Rows from block 8 of a small image embedding model, named by matrix and row number. Rows with one number belong to one neuron. Each number is 500 + 25 x the weight over its row's rms, rounded and kept within 0 to 999. All counts start at 0. Numbers have three digits each.
After each neuron's rows are labels from the 100 images, of 14976, where the neuron reaches its largest size: "top examples" is what is common among them. Only what is clearly more common there than usual is listed. The data: photos of arthropod specimens (BIOSCAN-5M). In brackets: how many of the 100.
# gate: MLP gate (model.blocks.8.mlp.gate.weight, 576x192), inputs 0-38
# fc1: MLP up (model.blocks.8.mlp.fc1.weight, 576x192), inputs 0-38
# fc2: MLP down (model.blocks.8.mlp.fc2.weight, 192x576, transposed), outputs 0-38

gate.354:500500506500500532500500500511546500442500500500500500500500500500500500500500500500500544459500523452560500453491500
fc1.354:500539500500506500448500500500500500395484500493530500522500500500500500500500500500465506488500500500500449533476525
fc2.354:500500456500481500500500500500500500500523500500500500508500500500531500500500500500461500453500526500500500500471500
top examples: class Collembola (31)

gate.341:500564469484515506500500500529500500500559570580500500480500444500500529500500500500508500500461500481549500500500500
fc1.341:542500500500546500500527531500520500500500521523560500500491485553496500500500500501500505500475547500500500512500558
fc2.341:500500500500500405500563500455449483500500486500500500500500500418500504500500500500504500520534500517500514500500500
top examples: order Hymenoptera (56)

gate.157:500500391500500500500500500500500500464500440500465535500459503500462558500500500500500500500500500522500487449566500
fc1.157:500500500500500500500454464500577500457500500500500500500500500500500546514500500500441478500500500500471500500500500
fc2.157:500500500500500541548439500500500500537500500500503500488489547500500543500500500500493500460500500542500438500560500
top examples: order Lepidoptera (27)

gate.237:500460441505500464541413500500500529539500500500516558571500500500500500500500422500456500500497500561537500551500500
fc1.237:500500500500500500500448500500500500500509500534551500454500500528500500500433497534414561500503455500559500516500500
fc2.237:500500500500500500461500422500466500500500500500500500396500500500500500497500500500500500500565500500500480454500454
top examples: order Lepidoptera (25)

gate.457:450522500500528500500500500500500500433437500500500500500500500500500506463500536466500500500500500500500500452526500
fc1.457:544500477500500500500494500481500500500500463500500500496500500569500500500500449506500500500500500500500480536496500
fc2.457:500500571500500470500500500500500500500500500500500500564500500500500500500566500500488500535500500479500438465500437
top examples: family Limoniidae (39)

gate.545:484519500500500474485499500535476500420500544485500490533452532500500571500500500500568549549500500500500534500494500
fc1.545:449500456500500500500500500541475500500500535500500482521451500499500567500500500500544500500500521500500500500516500
fc2.545:536500530542500500500500500448498477500500468493500549500500469500527500500500500500500500429500498500500500500500500
top examples: order Hymenoptera (51)

gate.246:500500500500507500523500500583500500500530500500427500500500500500500500500500556498500500500484500500543515500500500
fc1.246:500436395500500556578500500500500500500500500500500500500500500500462500500500500460500484500500500529495511512500522
fc2.246:538500500500500463500500500500500500500500500500500500500500500500500500490500500500553500500483500500500500518500500
top examples: class Collembola (49); order Entomobryomorpha (33)

gate.412:479566500570500500500500500500500500500500583500479500500500500500525500500500519522500500500500500500562500500500500
fc1.412:500500471500500500500500500500500500500450414500494500500457500500500500496500500500500500500548500500414500500500519
fc2.412:500498500500487500451500513500500500500500493539500500538500500500500500500517479500500500500500426500500500500500464
top examples: family Limoniidae (26)

gate.78:500495500500507500500500500500500500500500500581500559500500500500500500500500500500500500451500553500500500500500500
fc1.78:436500500470525500500462500481500556564500500500500402522500500500500500500500500463500500480500513562513500537589548
fc2.78:537500560500500500500500500500500531500500500532500500496500536514500451482473500476548500468500500468500500500500496
top examples: order Hymenoptera (57)

gate.425:500544500500562500500500500474565500500500500500500564500538500500500500500500559467473500500500500500405502500500500
fc1.425:500500555500500500522500568500500500631500500500500500456500500500500500500500500500500500500500500500500500461435500
fc2.425:500500500500550490500500547490500500500500500520500545500500500500500500500509500526500500500500500500500500500500491
top examples: order Hymenoptera (42)

gate.28:500500500500555500500500496500504500500575500500500500500431500500500500500500500500460500500457526500422500500450500
fc1.28:500500500500500500500500500433500500500500500500500500500500500500464500500500500500500500500500500500500500545500500
fc2.28:500500500500428500500500500500445500493500500576500500533500500500500500500500441500437500500500500567500520550500523
top examples: order Hymenoptera (41)

gate.34:500500500500452460500500500500500500500449526500500500500437500505500500500500512500482517581500500500483500500500500
fc1.34:500545500529506500500492555434500500533500500500500562500500500500476509500584475500500500500500475500500500545445500
fc2.34:500500500500465500500463500500500500493500500463500500527500448419500500500500542500500500500500483557500470500500468
top examples: order Lepidoptera (40)

gate.337:500500500500500638530500500514500500500500500500500500500500388500414553470500572479500500500500500500500500500500500
fc1.337:500500500500500500504500420500500500500500500500462500500500500500506553497500500500500500500500500500500500500500500
fc2.337:500500500500481402545526500500500560500500500500500500467493500500500500500500517500521500500432502500500500552500500
top examples: order Diptera (63)

gate.212:500500443452506500500481500500513534500500500500536500500489461500470500567500550500500500500500500509500400500500500
fc1.212:497500488500500500500500500500530500500493543500500509500451500500500500538488500500500500500484500500403390500500500
fc2.212:500500500476464500500500549453482475500500508500500545500500500500500500500500500440500454500500500526500500491496500
top examples: order Lepidoptera (40)

gate.112:500498500546500536525500500500500500500500500500574453452500500500500500586500500500500500511500500500500500500500500
fc1.112:500557456500433535500500546500500500500529480500518500500500502500500500500500500442500500500500500521500500500500497
fc2.112:465500500500500440500500475500500423500508500500598495500500500500525430500500500500481482552500356500500500500500527
top examples: class Arachnida (41); order Trombidiformes (34)

gate.48:500507500501500471460500500500546497500500500500500526500476574500500554500526500500500500458500500500500524500504500
fc1.48:500500500500500545500534500500500429506563500500511500500500441500500465500550500500500500500500500500445500480500500
fc2.48:434500508544500500515500401500500500471548500527500500500500457500504500500462486500508523500500537500500495500476490
top examples: class Collembola (45); order Entomobryomorpha (34); order Trombidiformes (31); family: Entomobryidae (29)

gate.526:500388500500500492459500529500523519500500500500457500500500500491446500519500500500500500506500533481500500500500500
fc1.526:500419500500502500500500500397500500500500500500500500500500500500500500584500500401502500500500500500500500494500500
fc2.526:500500446500477557500524500500500483513500500500500500500500560527500513575526500500438481473500500500500500500500500
top examples: order Coleoptera (72)

gate.66:500500500500500500479500500500500500384500500534500486594500500500500500500500539500539494500500500460621500520500500
fc1.66:500500500542500540500500500500453500500489501500500485500500572500500500498500500500466500500500500500500500500500500
fc2.66:500500534486500500500537500406500500552500500500499500500500500500500580500500500500500500500500509446522500569500500
top examples: class Collembola (44); order Hymenoptera (44)

gate.254:500530500500472500504500500500500500500500500541595500500500557500500456500500440552500569500488500500500500500500500
fc1.254:500500500500500500500500455518500500500500500500557500413500516515563500500500490546500536487518500500500467500513500
fc2.254:483478500500500419500529519500500500500500500500500500500459580562500464500500500500500500518472441516488517500500500
top examples: class Arachnida (36)

gate.402:500532500452500548500500500500500500519500396500510500500500500500500563500500500550451465500500438514500500500555500
fc1.402:500500500482472500500500500574525500500500500500500500500568500500500453547500500500500500499566487500500500500500500
fc2.402:500500500500500500500422500578500464500500500500500500500500500511493500500506547500500500500500484500500445455500500
top examples: order Diptera (61)

gate.217:500500500500518500500563500465498522500500500499560483500500494500500500476515495500555500486500500500500500500448500
fc1.217:500500500500500500484500462500500500504522500500500500500500500500500500500500456540500500500500529500500539500500540
fc2.217:482500476500462546500500500500416500500500500500466500416500500469500449500500500500500528462500500500500500573513469
top examples: class Arachnida (42); order Hemiptera (40); order Trombidiformes (31)

gate.52:449500500500500518500500500500500498502500451500500500500500500500512509500500491500499500500500500503500565536545500
fc1.52:500500500500500500500500500500500500500569523500500553500500500545500500500500500500514500500500510448452628512500500
fc2.52:500500453500500500500546591533500497477500500503500500472500483500500500500444500500537500465500500500500500551500487
top examples: order Hemiptera (59); family Cicadellidae (28)

gate.366:500485500500500546472510500500500500500500590453500500500445572444500500500500500500500500500420500500500500438500500
fc1.366:500500528500500500500530500500500500500500446500518500500500463500500500500555479523500474534500490500500500545500531
fc2.366:500500500430500500500500601500500500500500536500500500500500485500500500500529500500500500500500462500515500416500459
top examples: order Diptera (76); family Limoniidae (45)

gate.59:500506500500500500493500500552510500588500500500500500500500500500500460500500500473500500500502500463436551500500500
fc1.59:500500500500534500500500500500500500563582515500500500500500500500500491500500467500500500500467500500474500574500508
fc2.59:500500541500570587500500500500500500500500446500500500455482500500500500500500500500500500532500496500500500500500500
top examples: order Lepidoptera (30)

gate.224:530500513500540526500459500531500500500414500500500500500500500500500598535500500500500506500500500500586500500500500
fc1.224:537500500500500500529500533597500500500500500500500444500500500522500544533500500500500500440500500500500500556500500
fc2.224:500500542500500412500500500500500500403500500500500500464500500500500459500500500500500482541500469500500500552500500
top examples: class Collembola (47); order Entomobryomorpha (35); family Entomobryidae (28); class Arachnida (25)

gate.102:547500500500500500500485500500500518500449500500500496500475551500500500521458500500500500472464500500500545573539500
fc1.102:543500542500500451473500500500500500500500484448500537500500571531500500500500500500443500500490500455470500500500509
fc2.102:500500533500500500500456595466500500500500465445500500566500555500500500500500500500500500500500500500500500521500500
top examples: class Collembola (31); class Arachnida (28); order Entomobryomorpha (25)

gate.427:500421569500451500500461500500546530502432466500500500509469500481472500500500500500479500500500500500500457572500500
fc1.427:459500500548500500441500500544500500568459500570493423500558543500500500500500500500500500467511500500500500500500500
fc2.427:472500500500521500500500512498500500500523500500500500520500475500500500500500500500500500502500462500500500495500415
top examples: order Diptera (69)

gate.483:477500500500500500500442500500500500500490500458538500608473500500500500528500500500500500477500500500500468500500500
fc1.483:500446453548500500500505500500529500543500529541528521500545553500500500474476500500500500500500500500470500471444500
fc2.483:500500500500539549500431500500500609500500500500500500500500541479500500500500500500503500523500453538500500500500529
top examples: order Lepidoptera (55)

gate.419:500500500500500500500500491419500501521500500500475500529500500500500500500500500500500546500500448500471437500500500
fc1.419:513500518500500494500500500500499500566500500500500500500500475503500518565500424583500500500500500525500500396500491
fc2.419:500500500500500500500531535500500508456500500594500491500500535500500500500518500500500500500500500434500523500536502
top examples: order Lepidoptera (25)

gate.255:500500500549500500500500485541537449500500560500487525500500500500500500425500500500516537500500500500571500500500558
fc1.255:545572500500500500500474500422500500500500500435514500480500500500500500531500500500500586549532426500500500568538500
fc2.255:459500500500500500500500500500500500492500500500500500534500524567500500500500500500500521500500484500500500437500500
top examples: class Collembola (30); order Entomobryomorpha (25)

gate.203:500434500500500500500500500500561458505500500500460500500416500558500477500500500500500500500500500500500500500500500
fc1.203:500500568443500500500493500435500540500563473500500500429499500500500573500500500520500500500500500460500548500500500
fc2.203:500500500473500500500500500500531500500500500500500500500551588568500500500500500500500500500482500519500500500500500
top examples: order Diptera (63)

gate.148:500500500500443514500500500536565500500454449500500500451456500500500534500500434500494462500500467497500533448544500
fc1.148:455573447500500500500485500470500500500500500458500500522500511507500500500500500488465500536500494540500509529500500
fc2.148:500500441500500500461500500500528500500500533500572500500500492500500500500505500501500500452451528500500500452500480
top examples: class Collembola (33)

gate.126:500500500500500500478534460500500460574463467500500500545511500500500500500465512500558500500498500500535500500500500
fc1.126:500500491500500455540496500500500500517500500500500500500500500500500500500500500500500500500500500500500500500500466
fc2.126:500500500500500500440494500500500500500493500500500500474500500500500542500500540505500500499451500500500500500500403
top examples: order Lepidoptera (34); order Hemiptera (33)

gate.167:500500500500500500500533500500530478500500500488500408500500500500500500500500500479476474500500394500500500465590531
fc1.167:500500500500502500500500500445500423500496500583517500500500539500500500500460500403500500500500500500500500519590455
fc2.167:500557500493500482498500500438566499500471500500468500500500500512500500474424500500500500500500500541489500558500500
top examples: order Diptera (65)

gate.485:500548500548500500500500500500500500481575500500500510439500500500500500500500500542500538500500500500460500500500556
fc1.485:500500500468500500500450500545500525500500500461448500500500500500500500460500500500500519500469500500500500500500500
fc2.485:500500500500493500500500480492500500551500500500500500537490500500500594500500467487500500500500500500500500455500500
top examples: class Arachnida (45); order Trombidiformes (29)

gate.38:500500500500500500534500500534500500500500467500500436500500500500500436500500500500500500500546500500564500500480500
fc1.38:500500543500500509516495442560500500500548500491500500500500500500500469500500500551500500500500500563522500492500502
fc2.38:500463464500468404500584432500500500500500500500473500538441548508516500500500500500515544500512481500500500500500449
top examples: order Diptera (64)

gate.393:500454500500621500500500500500500500500500500500500500500531500500500502500500500500500500500500500500500500500488463
fc1.393:500512500500500500507500500574463500500429463500500500500500463500500500523462500500500500451500500500500518500500528
fc2.393:500492500500500500500500500500452500543500500500522500500500500500519539500463471500500500500500500500500500500561500
top examples: order Lepidoptera (25)

gate.407:500500545458500500500495500518488500500446500430492441500500500500522466500578500500476500491532500500500500500514500
fc1.407:417500559500500536500500500500512497500521500458500500500474500500500500539500500554500550500500500500500478475500500
fc2.407:537500500500500500500500500500500500500500464500562500470500509500509445500500500500453500500500500473500500560467500
top examples: order Diptera (68); family Limoniidae (26)

gate.432:500500556574500519500432500523500500603500500500500465575500493475500500502500500500500500447500500500494500423500500
fc1.432:455500500570528500500500500473500522508500500529500427500500500500500500500500456500500500500500500567478500500500500
fc2.432:508500500565482547500411545525500493500500500436500500500500500500500500500500500500500500437500592453483500500500522
top examples: order Lepidoptera (30)

gate.14:513500532500500520485552500500569500500557561500500500500500500500500562494556500500500500500500500461500500500468462
fc1.14:491500533500534523519485543521525481500528500514604444500533500546500500537500500500500500500461460500500500500500472
fc2.14:500500500500500431458560536500415500526500500500500468500462539500497500500519500500500500433471525500500500545500457
top examples: order Hymenoptera (51)

gate.448:492500500500539470500500500500500500562567503500500500524500492500500500454500500547500500500500500500434569467400500
fc1.448:500500500500500500500500500500500500417500500450500500485500500500488500500500527455500500500500500500523500500601500
fc2.448:545500543500500477500500500500514500500500500500500500534500500500500500500500500500500500570500500500500531440500515
top examples: class Arachnida (36)

gate.449:500500458500500500500500446500500500500530500500500500500500500500500500500446500500500500500500571484500536500475500
fc1.449:499482500521453500500500500500501501500500500533571500500389518495500427500500500500500481483500565500500500500478500
fc2.449:446500500500500500553500500500500500500500500500500500405500500500500418500500477500500500500500477511486500603500500
top examples: class Arachnida (51); order Trombidiformes (39)

gate.57:500500556500500500500500440503500428500500500500500500545500497500500500500500500500500500500500500447450500480500500
fc1.57:500452500465608500500464608500500553500500500576442486500500500500500500500522500432500500500500500557500500500500536
fc2.57:500500520500500500500500500500545500571500500500500476581500502500508500500438500500490500500518500427500438500448500
top examples: order Diptera (65)

gate.220:500550500500546500521511448500500500529500500500556572500463500500500500525500500582500500500500500500512500500500506
fc1.220:500500500500500500500500500510500500485500500479471500500491500500567500500500500548500500540500406500493442500551448
fc2.220:518500580500533500500500500500500500576500500535500500500500500500461500500500500500500500500562500500500458500500500
top examples: class Arachnida (44); order Trombidiformes (38)

gate.500:500500500559500470500500500500500500569500500450552500500440500500500500500500457558500570500500602440500500500500434
fc1.500:436500500500500500426500552500528559500500500500500500500475500500500500500562500500527500500462500500500469500500500
fc2.500:539500597500500500500570500448500500500500500500500500500500513500488500505500521500545500500500500410500500500500490
top examples: class Arachnida (34)

gate.105:566500500500569500500458500500525500500471500500500500500500478500500500500449500500503500500507458562500500500500500
fc1.105:543500500500500532473500501500537500500500500500500500534500511500500486500500500500500500461507467500500485545384500
fc2.105:494467500500555500500491500500461445500500500590500500500500541500500500500500500500516500575500500500500434502500527
top examples: order Diptera (68)

gate.338:500500500517500500500499461569532500500500485500500500500500494500523520500500500500504473500582507500500510500500522
fc1.338:500500500500500500500500545492500500500500500517500525500500500500468500480500534500500547480500500500478500500481500
fc2.338:500516484500500500500500410500500505429500567500470470522500500500493467500500500484500500500500500500500500500500500
top examples: class Arachnida (39)

gate.267:500500500519500500500528500500500500422533500540500538500500500500500500500506475500500500500500550500570500500500500
fc1.267:501500554500532500492500515500500500500500500520500603500500500500500500450500514500561500500500500439445523470500551
fc2.267:500500500500500500414530535478500463483500500539499526540500473500500553529500500500500500500528438540500500547500514
top examples: order Hemiptera (38)

gate.195:500500500382500500500570500500521495455500500471500500500500500500500500500500500481500500500500500500500500500500500
fc1.195:500500523500500500461499500500500485500528517506500495500539500500500515500525500493500500500500512500500493500489500
fc2.195:500500500516500500555500500500500470500500497500500500500500500500500500500500500500440500500500455444500500575500473
top examples: order Coleoptera (41)

gate.311:500419540500500500500500500500582500500500500500500500500500500500500486500493500553500500500500490500500500457500604
fc1.311:500500500500500500500500500500500500546500500500594582522500500500444500562500500500555500500543500500559500536500427
fc2.311:500500458500500566500489500470469445420500500500500500438500500500500500500500500500500500469494500573500581498500500
top examples: family Milichiidae (29)

gate.175:500541500500516500548500500500500500500500500500500412491500500500507500500500472500517500500500500498500488500500489
fc1.175:490500500500500500531500545537500429460500500522553500500500500500500500500500512422500500478500500500500474500546500
fc2.175:500500500500497500441537500500500500500500500500500500464531500561508500500500500500522500510389500500513538556500500
top examples: order Diptera (62)

gate.445:500479500474500490550500418500587500500500440500511539500500500500456500500500500500500497500500500500500500500456527
fc1.445:500500539500608529500500481500500500500500546506500500500500399500500562500500487500500487500566506500414500500500500
fc2.445:500500500485500500500500500500500500500500500500500500500491500500483458500500500500500500500452500575576500500500500
top examples: order Lepidoptera (31)

gate.465:500528500500500509500500486500500500500500500500549595429500500500500500454456500563500500500549545462508539500500500
fc1.465:500500500500500500527571500500500503500500486500500563522500500500500500507500573546500500500555602500495549500463500
fc2.465:500500500500500500500500522500500500500500500500478500500476500446489467500500500500481500500500500573467500562500500
top examples: class Arachnida (67); order Trombidiformes (47)

gate.302:500500500500500500500500500521575500500547500500500465466500500500500500500588500500428500500500500546500500500500500
fc1.302:500500557500552500500477500500564415500500500500500500503464500445500500500500500500442500500500445500400449516500500
fc2.302:500500450500500500500549500500500484500500500500500516534500500500500500500500500500500500534500500572500500543500500
top examples: order Lepidoptera (37)

gate.58:500500500500500477500476530434531500500500500500500546500408500500500500500500500500576500531500500500503521500500500
fc1.58:500500527500500534450500500594455500500500500500451470500548500500506500500500500500500500474500556500477500500487500
fc2.58:500519500500519500500531500489500500500500500500456500494500500500500535500500500500500470500500500500500500500500560
top examples: order Lepidoptera (39)

gate.326:500500500500500500500500500473537432500504515500500500537500500500500500500500500527500553500491515500415441550500500
fc1.326:500550500500500500500489461500476500471529487500500500500550532500500500500500500465500500481500500500555500473500500
fc2.326:492500500500510500500454500500500500500500500500500500500500500500500500500500500500467500463500500439500500500500500
top examples: order Lepidoptera (56)

gate.484:500500500573500479500500500500536500431500582500498500500500534500475536500500500500500500453500500552541500500551500
fc1.484:500500500500500500508500500504443500500500500500500500439500500500458543500521500500500500500521592511595526500420500
fc2.484:605500500500500500500500500442500500500500500500572500500500500426500500500500500503500541457500500500500500500500433
top examples: class Arachnida (29)

gate.11:500500500500500500500500500500500500500500500513500500410500500467558500500500500464500500443499569521500500500500500
fc1.11:578500500500500522575500500500518459493556532500500500500500500500500500500500500500500500482500500445453550500520446
fc2.11:500500514500500500500442500500484457500500500500517473500517500500500458500474500500500500500500437500477500546500541
top examples: class Arachnida (35)

gate.439:500500482462500500500500500514500500463482500552562500500500542500500500476460500500500500500500530500512500500521500
fc1.439:521500463469500500500500500500524500433388500500573487500500500500500500500462500446500501500496500563500560500601500
fc2.439:506543500500500500474500500500469500547502500507500500500500500505500500500556500500473500500500500500500500462500500
top examples: class Arachnida (34)

gate.572:515506500500580465500500500500500500500500500428500529482500500500500500500500577500442500500436500500500458500500411
fc1.572:500500500500500500528500500500500500500500500500483500438500500500500518500481500500500500500517500542503500500525500
fc2.572:484514500500513568500500566500461497524500565500500500547500495501500500500500500500511500543500515500500500500500500
top examples: order Diptera (95); family Anthomyiidae (31); family Muscidae (25)

gate.256:500500500500500500500500453500500500377500500529500577500579500500500500500500500515500500500500500500552500500500508
fc1.256:500500500431500500500500500500470500500500500500500425500500500500500439500500500500500523500500500500500500500500500
fc2.256:587474502500500500500465500514500534500500500500500500500500518500500500500500500500500500481500500449487500500427496
top examples: order Hymenoptera (78)